Rows from block 10, named by matrix and row number. Rows with one number belong to one neuron. Each number is 500 + 25 x the weight over its row's rms, rounded and kept within 0 to 999. All counts start at 0. Numbers have three digits each. After the name is the row's rms in percent of the matrix's.
# gate: MLP gate (model.blocks.10.mlp.gate.weight, 768x384), inputs 288-383
# fc1: MLP up (model.blocks.10.mlp.fc1.weight, 768x384), inputs 288-383
# fc2: MLP down (model.blocks.10.mlp.fc2.weight, 384x768, transposed), outputs 288-383
gate.201 070:511524456513505522461509494515489501541527511476464505472476477486539467469474534478518493502511531505482511485509488498491451525518480504499494502468513466521444509513520486487521457508529466530491523562488489508514510499532503522486449453467507518501486457511513516456492507509521465493
gate.202 076:481486516458484540448525470505487484488521500491499465508500478535501526482484479507508544510526502478562534505467515496464523444500490493507448500480503552541515471508500504467522502510512516567445422533480540504483509502475515496498495479495449497507499495531502493515529511507476537499
gate.203 073:486509467503527504538512475506501520493469505458559489474450491478525490516495524510501493546482519509502483502469480473509499483543492470451511556517502478498487505497507512521507507554534482496518462467518488495443523526525502509489505499524475511504514508528528495473531539497508503486
gate.204 074:478492505494511489508504482453514533480472475517542549473503495529521483516491502490520482506537499554481465503467508510491484510507498495469479504510471532505463529500480515462524480520474535499447448538527511486537474478496521525502502493486491492462489477500458487462485474493527487471
gate.205 075:490514488534500518540484538516481525501501498465473522485531457471510457456517515513484511516494519532482480533550485534518523503518500496507488508545475541526539503497498535542501479511493524512509471528467483503533490471539517493470468484505458479482511507533473526557481496496473483460
gate.206 082:491503528509502493475504511472524465456525488523483515526505486477503501518507471493478488530470504544509490565466540563497464465470513496472471507514479475481481518539507537503488504436546461514519509511526500474528486519482575503497536458491467477474522520480468507476488495494485524525
gate.207 078:514491498469509453408476514513507494545544471442558520531474534502503495538538484479490501466522514469474491493473505532475491495520473439480484510502509461493524499527462483549488522485516498480524547516507462512474490505480513502490517490508530528515518496519495490472550529526516420547
gate.208 072:516495512512527524423494484497512514470537491493516518523468502529504487509546487467545497511523535519483491525526498565475526534481538474494459494535464516468496537515483512514555456487480548470526515532532473487553558504483509488488500483454501476517508505483517494536494531498538513516
gate.209 083:527523485510490483509499515490518498502480490512530492521498503486534498557478500490490508494496502520532474512484484537510518492481531511475532465497492494501497528504569485493519470459504545521491561462526487529462561487498489525487498545526520506493514524516531528512501516510514490519
gate.210 093:540505531479515489600501511512501532463478494516485482493485534525478494508514479520512520493491490541561492489486532512499489538509515501521476495491510588510509451530492454438475552486557505555500551475489514525443483540508503472510511481482480495516496474512499467500494510452507469500
gate.211 131:476506505526549461420520513505533514490508506517493532528527521520495544503536512542442480503465531480475509441524506533534535531521507512485488540508512548488488531497509505500477496515459470492476487490504487503562542521513427472532456503481572494489505519502504514522542474526525546495
gate.212 084:512506464465513492455517557489494509504510521515534514504547533511529542478528497491512494559494505510441511472521502511500497531474509483534512487487508517492481502539549500539472469537538475488512482478473480494421459508483451519487526523499481534478492511480508477483420499482480510497
gate.213 102:474514515475475511541485466515474514515506476486520500517471491466525501512501477492530504436525485539444486539499512472509471511473507519489528529475527497511501483500487462470515457478494456461498479486514445473517536532544454479470483465475543450507522511478518520524510501532530513489
gate.214 091:482498485534524480523532510500494515517509513512542454489506512489495499473561531508532481518544510500487493521522483490488510467487481479521517503490492461518499464505515494583545531508493536498527524490453515469533514523509557479527482498472477495523493507547513450519508488521472429510
gate.215 082:471489490490485444498476478550473483473515515500518514517496567497486502538465469487518485498519542470502470457487510498533496514508510499489461533499488516460481494518488508495481494584539467515510501539512509486467446531470465493546496466525436517491461491520500506508522501493492497504
gate.216 102:485466539430508567471511510523461496495515484503507541475535474545523494472504522511483497521520500512524504497468496546497484482470533485519524483466510528470491479497491484487494523496531464519520510517499469491473477529486502516518458476538494482527489468507490505486466525492468538446
gate.217 079:513481533454551517537536507517510537437552494440558496515538546534534484485497496514545532472547482519473531498527539532484548506470502454462509523446500517490479515505496536508514545470502545481503447480494496465515526477502522483543483434529489552500485510478515507465495503493492516470
gate.218 081:490482513544500437523515498496477442494492502474502509506522497555493534489561510531523481469520493485481503526558488505480474526525509491513538522475492472510557550476519488523493496519464513538495457528520509485520467562468524512513455517491452497495463505487464513517473486509471467532
gate.219 080:491513498488468497531480494529509458470460482516476491469505498498464465468555520519502486495517541465522496477522536504542504547496472472497513529506474492461490453513458461483525507497507486497531501545506505492488508529491547536501502512510500488511440534493510494518460487523504477530
gate.220 068:491527444526496521506503479450462473485459456515478499494524472524528503470544521468530478432473473513528547524482499459485501493502495475447469465519446461501469491532502486563500502533491551511510550511494486502533478543504458507510499502490529465477502524466509500445504531467509482489
gate.221 074:505500504448530511505478522505479524461538530499493515513463469502527488554474509466483501519530483524468469477479511538518464511516523504469483532541509525508491472522502476488482502510484500511491429550455497515501490486508532506508490492521539492528497466481524507520460452469493454559
gate.222 093:490475469499518488466517508490477472485528513511507528507507497479497493562490472512552517473478525508546479483523509464492502498497472526503493520494434497522502554522529462525538518510503498513489487511498490549502545518525554534511490473500557522509513484465501475524536528463479483518
fc1.201 069:503516512529508518456479486512451483523494516501496538475529519449497504536489441482470493525518518544518501519504552500456508491512514512497541533517500546472463469489522524487458512497528478468527456459486497497503492501523499452502450486501459483500465493530518494493477461477527444518
fc1.202 089:520446474508516561509470470533469522498515494503529497500531526443487528477508477466528500463478499488493488486484531513519480454515491502502472493514528462474497505505470506506469533490528535521511509519490489463492483482487438473483518511483493506474505506481523471529504552474531481478
fc1.203 069:488484515511533494533494518498484506473538520486470514509498488502478526487539521499519501467466499454519498534504478468468487494502503510504508491491501544503496510468475470510539479518516481506511525539504520523477502458515471532510476478500458527470536506516477500537497548429533450524
fc1.204 077:497519487524501480452512540502470534485477437519495486508491526486520530532475496497482477465509464490539476534462501498504530451511502511457489509491488534499476483507498566498537517497509521510460502498488493500526519433478525507515489507468504540459518512478489508497472524512525529487
fc1.205 076:505459517476520503476531460450502523477518464529495485528522537497492538492509505482512493506514502494500501566510506485516471483534523534513503478491481494468515491510462506508481518521492514469508519460507502508503547478504482528517506491502508524492468462535496508458512525505500474528
fc1.206 085:498555505459517543466539498495473466498468500512457494479452522495519505477547571511461516484520521474520492455485486481495515536504504497472483499473496494506474457493431495515509465470488459515463505491503438493472506506524469491521507493516497502539490492504489507489486494508449501510
fc1.207 079:487503485527517471510498518511473479553495514550526500505478456533512498488457499487526493513502472493489502472519513494513507462504491494460506503483536567568522490483515496494493496497493472531473485519515531500524475525492508469498537478529501502518527484486506521468484473488501530481
fc1.208 073:494465473504509505549509513474526496505522503547441493467513518511477507485459456530502461469522521485531565494543510450480484526511503522473515486507511506480496494503516514520529524470529474465516512551501529486504508500495494515492443498495485480501553497494481477494525499484495518483
fc1.209 093:507467517545510479494516491480559496537497510493473481481482485497499477536476514479495467496518480540494532557531522510515468455512528496498493492486460480493506488509540511485514512509543521519481531485519508481490511497514495523498526461514514496521522508508493525470498473507536500477
fc1.210 107:514499485501498470489499470521462494505510483513500478547510461543478491520507493492481526535489529506474511492516496521494468471487529509514531492491530528480486499493487493482499500450533454514435526491505508536483504533485448506510471492475499482511500517496507455521499476471520489531
fc1.211 121:511483492524507501456527508473544510478535514483450511538499517498514507488480465509514500533482464497458538512521529497526480489440468465504492510533509502510520517495521494502505530475491472540519531563502547499542523526487543518528481481491448508495526487514519488488489499521509491474
fc1.212 080:491512504521477485466566485475455492522487501506504512462513510478487549487494528491543499492539497453457479494477483546483491495526484513498488497491518509498482492506525488536488516501523514528522456487462472520497484508494464526509477524492471478494525518513489523524470526539480471437
fc1.213 098:512499486533447494432516495477503480523510474510496489495547513481533518439517504509515476511479506526508463520483510503508472535519500497493521532483458532488498508473529494489538491444487454481499491556508510533507485493503461484533464471544485482531488505492507526539549516506484489478
fc1.214 095:503478504472502480532530457517468503524488522523540480485477507491502493505469514504498519470494493526508528502512491509506510504513535493479516511515512566519511512503492515491505514475471522477506554521509501457481487462523523509507505487511523483522486496485494486499496440505476480514
fc1.215 084:521503510496509559503489473503461450448519533481487496540495569530499472487472463480470542471500520501508465495440518429515508506519503497485510475495496526498480518508512485513483512541505462466536533453473512509522512513514495478498446514467495481507510500504500488472545529527501520454
fc1.216 108:500474503491498477563480531597525433506503478507470476487488497510494495458497484473501475399495541467509457507513531503477527484531528515486516476487508529554508534539472459460511499499519483563462530501481498494505575485517477518471562492469462510549513513512522476508526517520482515477
fc1.217 083:492530527521521488461475520503475503496474516532484468504485465539505540461530487516497513530558504503478462541457494516509492514517494528480532480484462500502497526504533527511498506491488494579486514475495488489493505507530534480538559480471480504483455488507523499559491521516498485482
fc1.218 086:503540488562489514569491454476520471507504507511508518536492465483471520540493512472476440487490497539548510477544492520487532529529479510494510511511478543459480489488518503479472509490521517493494460497489503548483516498510529547511524504474511496549535471513467475470551514472522504494
fc1.219 082:491514504546507507528490495502510497496474530505529510520516515506522516463522492503500531524531539495523524480469453542467533466497532545439531492538474476446509497523493529468485508519477456510506404498508516511581464510480533522457481509482489479474497466501511497490524507517479530492
fc1.220 071:500510546517513534531568510511488490472538444530494523501492508468532492448473517491481524473500501496504488522522485501518505529518503464504534529528498448560505539482508490525469516464478517463534480476491500536501509510462453477496481564496546472526501499485551467485501466468494489494
fc1.221 074:494470482518450485450554511487480507505522479530496487492493472488529478470497475496544497527530484523548515535475543454505527510521507532507487549491512485457532443524509512460451483496500507495466441526524502491509395516468471498511482521534544507462484489439496514467492507443500465539
fc1.222 087:501498501509511498469510522476498455508530513489536462523518470499515508468471481525467518520507482479518503487492497523477502551522472492520462501511515506469477488512543486529545516494502548483498522535488517526519541444511486519508445474521509477503461493488473485491519491503485483472
fc2.201 072:485507522459458496488505520514512459503476523485481524507497481534471467513475557501497448474513480474484534477500492473459523466523522511475520472510511523488489475476518451551482531507507496523473516515510520509463508495466483432476453522532495468521515508478494527502504455515549489534
fc2.202 079:538539496503511529519464545540472533518512514491481504519532499480493486443532459490525545520503470477533448517478505495484498485519526533495508489520508514574483504485476534495488517501496481493482490481466492472470462490479455423519489483495543527545522507530498491548501522461464487474
fc2.203 072:509496488483529513538506482522490469509504508505504488502526517496471532498516508517480498514495491520450486470448437509532486532552507517475472493529484460503504484477470529506494492500476498508479510530508487500537484506512490457500527453517457523502519495484529491434504460462501533482
fc2.204 074:530523504484469506521485516523452533498484506521496493513496468550488486489519521478457497579510489482508488502472485540520495538477482479564469515512505542522515507516457508476527516504475517480520517503535484490484506559500509505530558503530472458506518531508502533514485497534563485431
fc2.205 073:496518434506528485531502513464468491522513491434543517510471508482499466474519512487508482481479478482475498512521496487566505553573501511473504483552516514473542522488502464483510491486488515481511429500478490457530524462510500516516504521518521506546518499541520501455507463497506513527
fc2.206 086:497517543497467550480496516502505501492478513510453505484500530515512476501532483490497503519441487482488519471496515531540502524506568494504483493533515501520501487478504581524472499516505478466475519522481496529460508482468448470500461496517472513524484511486491511476481522474459529507
fc2.207 079:478504491528520449463480502544489499480518472514509451506487495494491520513491557478486489462470479505471486483478501513501518496502524494495515504509471469459501555483490476535493506531496486489520498480540517511472470467501553483492497513462484514525473515510550459524521503457509509515
fc2.208 076:520512489472471512527496529503456507507533511466505495498498508507530515503498499492476515550497504484589483579510500488522489495456482517538556505534524502475498506481519499501510498473495493518512545495517476496498519524504500513503481517489561472501516554497499501542505492497536470518
fc2.209 092:523532483440536508481539463519536544459506504477519506546488480507477489484485522535511517521492481521454515516521435520514480526529526504545519457471510478520543467509502504516473522527492522491525496516523516447489454541475503507504496481487515474529481513529536513514439497542495479481
fc2.210 098:543537491493501499502463501502516449520496518474512525496499565491518502476516457523484513527505495455462466479463504504531528450504475495439495521513508456543533439467506515482498480516507489510513482477534485481516513452519485526489504517478462471508512479515475505512490507515504530519
fc2.211 134:499498526501525484518513459488511506500493510481516498500504501466520487490543511489504510502494496504516563511552523525503473481516535491513470498533510503535559496466499503470487510520499541485479577500441509504522496451517520549514544508505564479516488521497497495486474519486510444512
fc2.212 087:538511529597504482481520504484504537491494516522493500508513543482521487498488528508459475446521502476525496574487485501528514510506500499491487496499537525535538464504487505536466494473470481514471521474488514529491517518494519514575435492534487541546510515479506513531461482498449512495
fc2.213 104:541530513523471523463474500522471470496468496541524487492476458499462459477442518509497455542514471516570543584530487502485515534483546495430475516491495523441522503500511493481508520496507499466487550511481495483527541518514512510483522519447528515472542523511488514494482504516489544527
fc2.214 089:519490498533493519520495468438479513480518510493505484517498487468469450474504517516490470494494501478471528509467497518506530486512503497503499480469471481538504535521495557467480490455489392518535495549512472507490489528534493505503465502453444526506455504471504454511494521483511489526
fc2.215 083:511510493529517443469501498482524485570500505516522508462516504447503482486529477534504500462437489474528462490530482473501493486488490466460530506510487464529496519482513496473495510479503522501455482511468499517437481492481474535496531510508456492515547512529491498469527461518516490517
fc2.216 106:524482511525511521525527499495530523511482516531484512520497512537542502503490478496445480452552476508492483505571516491503501498467530505495502491472461488508508504432511469480516545507512498461494554565440490485473471508504482514540505516454532461467526513479478512533523471470539523537
fc2.217 084:477528514529538482516489522485491529532471462491524467461529489509488524519510469518522488507478464544488511461541532528496496510497484496507506503483504432508568483488502478543477489528502510489503435486507493548513527500522479472469534523521571545496455508501476520520517536487519508506
fc2.218 080:548475490532499464562499495504473456522496500514475481518530517525491492510492497515466536512509542528539526523498537546508472495492522500537480460480539536481495522503509500540499478516529496479495498532506488512505509505506476475494480421506507503501527530513489496509506475467503517496
fc2.219 079:489532504500484467499466507467519465505475520502459470498479490515487529511471544501493476503465503500496478497486495474410485516484488535498426492466506514491484530497500473501478507468464463549531533509462529535478545483495457447459513560491525457466492488498497518487496484532512484525
fc2.220 074:494531495493481522530503464517496541496530506486496478566529487452505529473488486531492534490459489495518513511481458446524513533500522522541544504521504485542546505454461500499500490487513519496500489513480458507472522503491524556462488535510495530519527481485546506550529505530504493479
fc2.221 072:502461518525480490537470524534474494489501516542499514492528481455495472463452506501486491497503524503473509541492462527508487486485504492474485486526486525506513558479488485459484523488481512470482512472474501468511429503459497500493508516512521520502520543525514453497484524486482455509
fc2.222 089:497493526501548493525527466467522471461494496515497501481485539466470478443498534508499543498486471518528471499509544525562499493493508495455527505510471495501528510490493494497525525512515501517534454522453493546541478539488465452480484512504515503540484515524490495481533478504528489490