{"model": "audio embedding model", "dataset": "synthesized solo parts of chorales (CocoChorales)", "train_examples": 39062, "time_shift_ms": 100, "n_mels": 64, "hop_length": 320, "input": "log_mel", "spec_augment": false, "win_length": 512, "targets": ["instrument"], "num_classes": 13, "embedding_dim": 192, "arch": "poolformer", "norm": "layernorm", "norm_position": "pre", "activation": "swiglu", "mlp_ratio": 2, "layer_scale_init": 0.1, "parallel_block": false, "inner_norm": false, "moe": "top_k", "num_experts": 4, "moe_every": 2, "expert_mlp_ratio": 0.25, "experts_per_token": 2, "shared_expert": false, "patch_size": [4, 4], "conv_stem": false, "depths": [3, 6, 6], "widths": [96, 192, 384], "am_softmax_margin": 0.2, "am_softmax_scale": 30, "residual_init": "none", "optimizer": "soap", "beta2": 0.99, "lr": 0.0017, "beta1": 0.9, "shampoo_beta": 0.95, "eps": 1e-08, "precondition_frequency": 25, "max_precond_dim": 1024, "one_sided": false, "adamw_lr_other_params": 0.0029, "grad_clip": 3.0, "steps": 20700, "batch_size": 128, "epochs": 67.8, "lr_schedule": "cosine", "final_lr_fraction": 0.05, "warmup_steps": 410, "weight_decay": 0.3, "adamw_weight_decay_other_params": 0}
Rows from block 12 of a small audio embedding model, named by matrix and row number. Rows with one number belong to one neuron. Each number is 128 + 32 x the weight over its row's rms, rounded and kept within 0 to 255. All counts start at 0. Numbers have three digits each.
After each neuron's rows are labels from the 100 clips, of 14976, where the neuron reaches its largest size: "strongest on" is what is common among them. Only what is clearly more common there than usual is listed. The data: synthesized solo parts of chorales (CocoChorales). In brackets: how many of the 100.
# gate: MLP gate (model.blocks.12.mlp.gate.weight, 768x384), inputs 0-191
# fc1: MLP up (model.blocks.12.mlp.fc1.weight, 768x384), inputs 0-191
# fc2: MLP down (model.blocks.12.mlp.fc2.weight, 384x768, transposed), outputs 0-191

gate.625:150142063063101110136186105178118146155149122138115129107139119105185143107093127089139134169137149131139101154173125125092155132124159129121138142143105121069142085107123107184135095105189107145129169110106122067182096169108151076134136111122159109153135137083121158098174126074049127114114101140086120152175116119147105068161094130129099134129139116120190102146127129094121118158086112123137129147150115082167097087103100154173137134087089170126144143152144128110134087122170133179118118096055175089112247109135124069099088200138159123133139132150149184102190139121170135136
fc1.625:185118138106115137149115119171138176116103167078138122103156072153163097092181139108201084150203189120140134148169169128084100147156156109150202186087091134061175113107082132150146120114113134159163175090079182136122127078107110145162143135148119091099164120148140138097142118137074127183083124143123167118145150147089079162165104165170109114099130107142118108101067121179113116079145151143121083128124131169137100077097067154107171145135142158088111116121097096117107094126183090126177118133095133109122255130144078147096083148120090103100122184141150177125146137139105133074
fc2.625:121131077142119115130113075137181175135102177160111139119149215106140109106068104096154165120138108134148118161121105120099137136098138166121160083135044103116109150164173113135096119098108121151078106146107206123085122151069157119117130164062146112120118108163084124089130125102068192154154106181138195142076255110105145120136103133141116110158118114141166141155170122132187128121091075113092112091163155040128093121122136117103117113123111090155086127193085129181126107086172131096085155099144096126137153120128148139062124122175080136085093142114146152087178100136115100134
strongest on: clarinet (57); note G#4 (32)

gate.587:122115088170093088126073185156168111136144111127121158144121140123157098088117192156111126127086101145135101081118080132110107109114142106113123122095083146149142151150120147161120151114108118126130167154116184149129125118141099105146179208126091162125145152121054085160122128112083165115165134165178115115123185121144164153119083184096106144086148064152111128098057158092077143136079088146147168111119120056177121154102133073094084171148189157180077138145142107133152099158106085140071165129132154129097127114087174161030099099160129142139133121182112121110160151164145113061
fc1.587:081116146100143145095101106149078146125145133136131164102138196091111136138143177085143110109106079154125139096090118147192066097123099143088164120108125155055078130164068115145108112114110120089137124113104138119102114166149117100018075106126148202143068107137109134145156153139179148111134059142107112102128117118193115140128165169129156141150117149073155152103162134160118169173097099146102121156134130147118131076187112148101092092141173085133151103147146180103143142168157140152132144168207138070123124137132118078169103145160095094164122150100125135156149140091068115118
fc2.587:134155117154145115131121053167161083130126119093129113119138141176048144143128123158150183129083091095183105172148175165150098155128102119111091165145117105184071025118085112126137164128123167124141038098115070075126127105071216140125166174109172163084106092117053143056122177100136169123064162102102108139112083123146146141128126132125114129117142166153141135131161145132098124110188159146149135096139129083114081097133142120164162093143089136151101128162124075112143108109050142120132185188131129102135111065140120091148118089160096102145110095074153113126201130115131127163
strongest on: note A#4 (48); horn (47); bassoon (39)

gate.284:161093134144069130121144114121133117176135120130108119164178168142119105143161111112158123153108163074094119156135140126123083102110148145125116106154156167067130149082160163132221149121125133122122120198134115178073124127149085178126097128114142138084151111139122136099121137122094196106139133137194140110155148069118084146125147211115103131219153060171137143091153165148119091099151163107185171157156103163185150136193148146150092099104158089125102222175130124163177076114129135195158093136157093134137088141132116112158127107158126156089142117121101107092083148151103096136
fc1.284:086068119150109149077195153101125135151161142100164151161122195190183108104104052135154159146094209180114099102045130067131147130111161085130110136145123144152210144124130163167119124133156129148116132135093154122091118116157058090157162139129171176107120149151140114114142141166148124088092158141127188133109126118121140137184161192098156122152150112145100124112156179121149154136056111165162186099200132171103142150147065147153131078056092080167159165115160156092121138112162135103112037107120108115142141135103116089110130116180138143148132150099157121163191111159188151101
fc2.284:081106121115111109170116203174096124101120127144088124156133146118131137128117157085138122133113142155117134155081117120098134150138155098095158091135140109094098075103145197082122107180099196111171116149115161115096094145095147204114154139162145134105124116073144132150114065105110091081155139155153072157142133183114139131177088165156150117112130141133114143107118146153132191159118139117122145136180107119142119114092100120140111129107119128180101141115127056099121129138181144127129121128132188091150104157066195134162085138142178134108136172138168139166200169118106121186
strongest on: saxophone (69); note A4 (32); note C5 (27)

gate.282:097113137088140128120164157191109106153134169159160113056078099199095137086086142162114188141110150166153188115141097127089091117149113126157099109079102157128149130119114116173146163114127112075102151082126091088113138128142143160136170149140123106101119123161133073061089130155110115118116132075125147132097093138075137160118089123139172132172122067125072196123102109121121093075056123116097160137160135075123143158137075114073164148082115072161089166130153079094140159154106148094144129111113167100155159150196120136097154147102071110148174117146149115159119104184110101105
fc1.282:123112115138155091170133132118149111120135143145099145121129151141155052047161066104138157143138091165148199111159129138163161105098131122111161101087117085137085130132150117158148145152107128084152185115135174083121119224187091185122077102087094126134117119102194158107097092229116079128197139123163112120162088172132126122107093093084160107155126121126113076155132101171101133119120154164107111133157078097121113144103166134210158103128098099109122135108106147121162173106103070072069143189133115148101058107103112161145135189131123123109102107142114089185195159094139143127
fc2.282:118150187093104088152150096151143168136086161101135125121037124110190134159147097127110082110131117127124128088154119104115084111133101198129165209108089133234103135150074130131041166144102083164131104124160120133144192164142117140129130114095149125102149119099158080137175123153170124080135095190155200142092163143169169105125052169180125136183170078127099145120161105148099164165158140112107089208116158088181084117107104096109131098151143113136074154129173146079130109096186116063143118107169142143156117121135135118065095159099131111007138130184172109116100092136133120103
strongest on: clarinet (97); note D4 (60); note E4 (49)

gate.136:164090154141099160083142123132125103119103146126090139100140129122141133102222148111142163108131147159131164117137096137113147118115097179132110100154145120155172147091053110074121124114113172175125148093142144133170152199136125132102127097115212098147184103116065082103108124163149066143137146122105163117144125153200127171091133144147112138150108128134123080130157156085125145132133158117057118161080097148167124111141121119067129062121113126083108152083141091077146143112110132119117104155145170115088115114167088072108145134181155175131179119142131132153139153176132120099
fc1.136:138133152113140138140171140128140131176137151091104199074135141084177180145145061099120136143111084156125192128101114058147150087119105077126162119162082092199149122146076147087118135138113150122170141111122129119065148159130130129122108103111255130129107161108077071101117107158087081115130150152121121114132101149177135111100196150127136087184094141117101165103087117123089158098115194081171152181137127164144122105148142067134155156166113105142122135093108096121106113106086139148127141165152131113144089150153111136102125113106078111085098151100106147115161150149194079152
fc2.136:172140167182110171156164143157106101158156146090103129114121164137145109144216131148088172158098115084157124113135147155146133112138083131162149169060105170162155166132194128088130192150071083120205088156058123142147157164156123070164159071193122101145161088162158127070136091155174099119151109204118085139115142180144091157146154131158134080180147143109114118121164164138100213115168106123166110156092148101113117129101098132201094125138112151148077152076103111083124116109185152119116149098078111103149156104076173148076129152091122146125145141150138061160205090065179090121
strongest on: note A#4 (84); violin (39); oboe (34); note C5 (28)

gate.297:146157173171116190109163202157077188112099155130104108115131143099112162128110165141162173183163132186107143171074133111154080083125175127134130110053146055122134183138113111131115165113136136067103157116122111180085145139150133102113092156109168121113165125139143152134141136103092103072116093139135084123131169110119156158141154091171109157156160109140066114133095141103113127129067163137096142161163132134101149090119170065129131153093103153134127097110062106132104110165159138159134138158151208129129091086148147113180124130094103112114105159145146125095163111114064149123
fc1.297:148134115164151121154129115094085111098096099135133099121119174149100098083125157128126233126122108127082138096139127040162114142154138113156092120068168111128192161116114139127147131133144149141198162158109151102098132146097161208222104058134165061111189164135128147103113055121100150157077148116141121165073140091167155104113137210126169095153155132092139168130115121167068083103098157142119122132096154204131146204120164157213160108164112134149098099159024131127068143120106130081103107138136120143082163127056120091127127085139141127113158140146087177095142128107147140145
fc2.297:129141167144153172113144127141139188124135142152171127169128141108107127162115124157083171088102154090140155148141130146121166122101143091162128138101070161082145165142111101104129132121133154211143079075088112118146153171112119145158132119145130170155088175127179151193101162113150105081125108151149056122135136188103134085159180144104153071085125185103148143171060094121139150111150092110142156129127102058131108137150083125079181109175155130105125208113139159102035144120129130180098198089112124159134124138135161170142134122138128187099133127114160147166166097124183174126
strongest on: note A#4 (66); oboe (32); note G#4 (25)

gate.70:118125075125122166071186121063060164122131139143145074128139122145060152136189113157115084145097132167093100134094138149137098133135112103126164076065145152155079178152102135203167109120150155090126033120121145122031113118103112154098196158178126146078125129112108121131166096109114191104169153110132167165157122156113107117113162117120135118104161101142146237149180065138155143117112137140133195111134125235104124141156114163167102124132118061127130184152196177106113103154140164090090136172156135138133091143208123144156144155122140177170135150147105087146161136078106125138
fc1.70:150155108181123137145191040136163140112123147172125189212118139129112134106152115155118106115124161085153130125102168071175150097128101143105131151135098119148150106154094069187154107180118131136133085145120125093095156060066055109119147077136137135124150125145079176147140137114095149167098156100089107165155112138164138148150090081125120137122117138161082145121129155113111093164156106174148163131095140191107145106113109221148164153157121086132119119179141115187067120151166167108109063162107101131117163087145144041151117175073105112127072166129131136119141092141161138113
fc2.70:136126135161073131112102115092119109129103114102104100125189150123160110134081141130094159117131149150126139141006126140169151120147137079097090116140150104086144176079143175159066098157119171147143084134105076143084128069121136091084183157104119124115107140154144121187125133132167155090158100158127163139096064096136159153143158096113085188116128123145100120140128175127138194103048086083129117145156090139166145078138084172161111170157126122107165116102205100118145130166161080072158170097108194136179153193128132134163111183129204111052142103081136159123063093155112164168
strongest on: saxophone (54); note G#4 (52)

gate.71:162125132144120113130116158138176133122137155162128152151132172126107137150126037102135101129104134124154095117122159098141138083168112101103114137173101144138146072117097058107103151168129116197118136094101186124144127088120198149123135108136111117158148119111129138143130154170131101124112147129134124105135158117112092130110131161098120095122147070124141082139170117103109122154189117160133116102209109050102141124100132098112160159145147076115125135145086159134112089139143102130096188124190123140143246191125143089095166093077106109161114181158137096141159127018146124135
fc1.71:088114093095108153082225113117117138133111080113122103122133159103107135164187082113126147134165065240153123155144150100152145145122167101116143175086087102113161165135160132121092178117134134067125139117117137134143134214136200123130118120126122134068141150101177082133147065161213149106112143157159146119115178102153153145141163228104079153122069118106184086104164107092097118139181152144147132059196101051132148138094182097127191081174138127121104127152150133041153129115120134165110168128119111134107144176166123151081132076103105122142089094128163109101078154145127128172
fc2.71:097167138114163128127031106146158118158119139128212091113165129147149149133120180136117071096113055144118136118156116141168128147127156113169129100107162178137108176123160139088090120156139097101084116116120067159187119132168096106085151122109106193080116158098142133131117049141138118122120096105174156130111139095118107177152139114113103093189112150158095162172103120133123144168068135146145098174133093100126106151127124108094145106172124124110144092125136083099109114111104110130150157125146169088149110140139165107007128144102208136102144146153170142134103159100066105093
strongest on: saxophone (83); note G#4 (34)

gate.142:152133106139143099087144204105130129123141151055141119137129157180156198103170120121132099121165131099130100170201110098097141096192130087127115128166118152121146177147055117166094105139096159124137084121111133147132159126098157098120103067127082142090115150150094093142104161120115143120137127101143099121170109126188050157168117186148184136159143134107144138155105097115117164145092084156099165114088068138088127104136102093145079172105149011120128187077108136114151121121129119186192218160125106129055128111140137109163142140141082162099084167147113125105126152065125113139
fc1.142:161116096075153152129148078113106092135135077156148102155114147091090127142082140165110119137143180039157127091094106147131129147165122111133133161086153139128067142114148103144169127149130165115112185116095115135065093098114116113050165121168158128145098138203143139148076198102179133127129153138135116157112207099095137124105169099135127152118103102125100121142151122164095156176148108155090109060081167185094181150133135143157124107133128106137118061146083142098145165153127147121177132115049102154095157101109108183081086125127111087113145142130133075125142174080125142163
fc2.142:066121151144113141153169155107172138186091135116107170116130071134079168138112174107103165145114071093090104111132148124101135142126156115145178097116095115129153140088118143161169169137139159091150083163213119131128111135111090185103091144124077103112090156192144138140147110171108154194174118071079135125102140172162118160111130109120134202113121115129107164130159109100113136155148098167207088160113120135112123094123106142188183068165097128071160148133115129169177103087177072144109133159095140147103092103184146029130127157151161112101154200128079142137162125108160148115
strongest on: note A#4 (44); violin (41); horn (27); note A4 (26)

gate.91:101101128153111190159160138164087103129132149169148104116165114138122150105113174155149099121122102117112123107126102057085138091119137125097137153170133142096098152093119138142188098160137158157145149154112130117136100142101160069105125136117202096127140083123115145094094125190114110120175042124130107143146147144158165126129155240146078113132182139135109204151180146087095099082147154136067156119135131122120140167086120074119135197168131169114115117137114132102074103144173068126143140089087136141077099120046124068112142140168129152118159125194144120133104096177063151143
fc1.91:086139110117154132069056101124099138134151122193148162188110114168072087091103170155137177096188104164136106123143137032122178107149099082140153089148117135154079130140137117154141159150138136087116139158146117160108125089114188172091073147176167156162128149131108160156105084121148115162130096099144153115142121142212176090138103102064126124176112131124106164115171161174090156135101115129175110153084104141132098172152088139102115128157127164101166150160166108112140126098167073137154185142000129105072123127139117157126118074133117061128133082114153158113168149153093169113
fc2.91:105145087084136110079125144095128184077120218166129133159079148094122110134099139144132148091146155140122203123160112160151134137138135163152184206134106132121140105087104156120142130105142100150165089091050139168058179113151110139206096091150187127146120102060095127140102094166054126105139115154137113104097143106116120077148095141127108117093101108159168196130075118085146186135158131109109147072144178149134148134085114119077128123152104128101083120141147157153154137137165148152169072151097118118166130094088134120097108080141135182128113110150125192128100154130082107183
strongest on: note A#4 (49); note C5 (35); note B4 (32); oboe (29)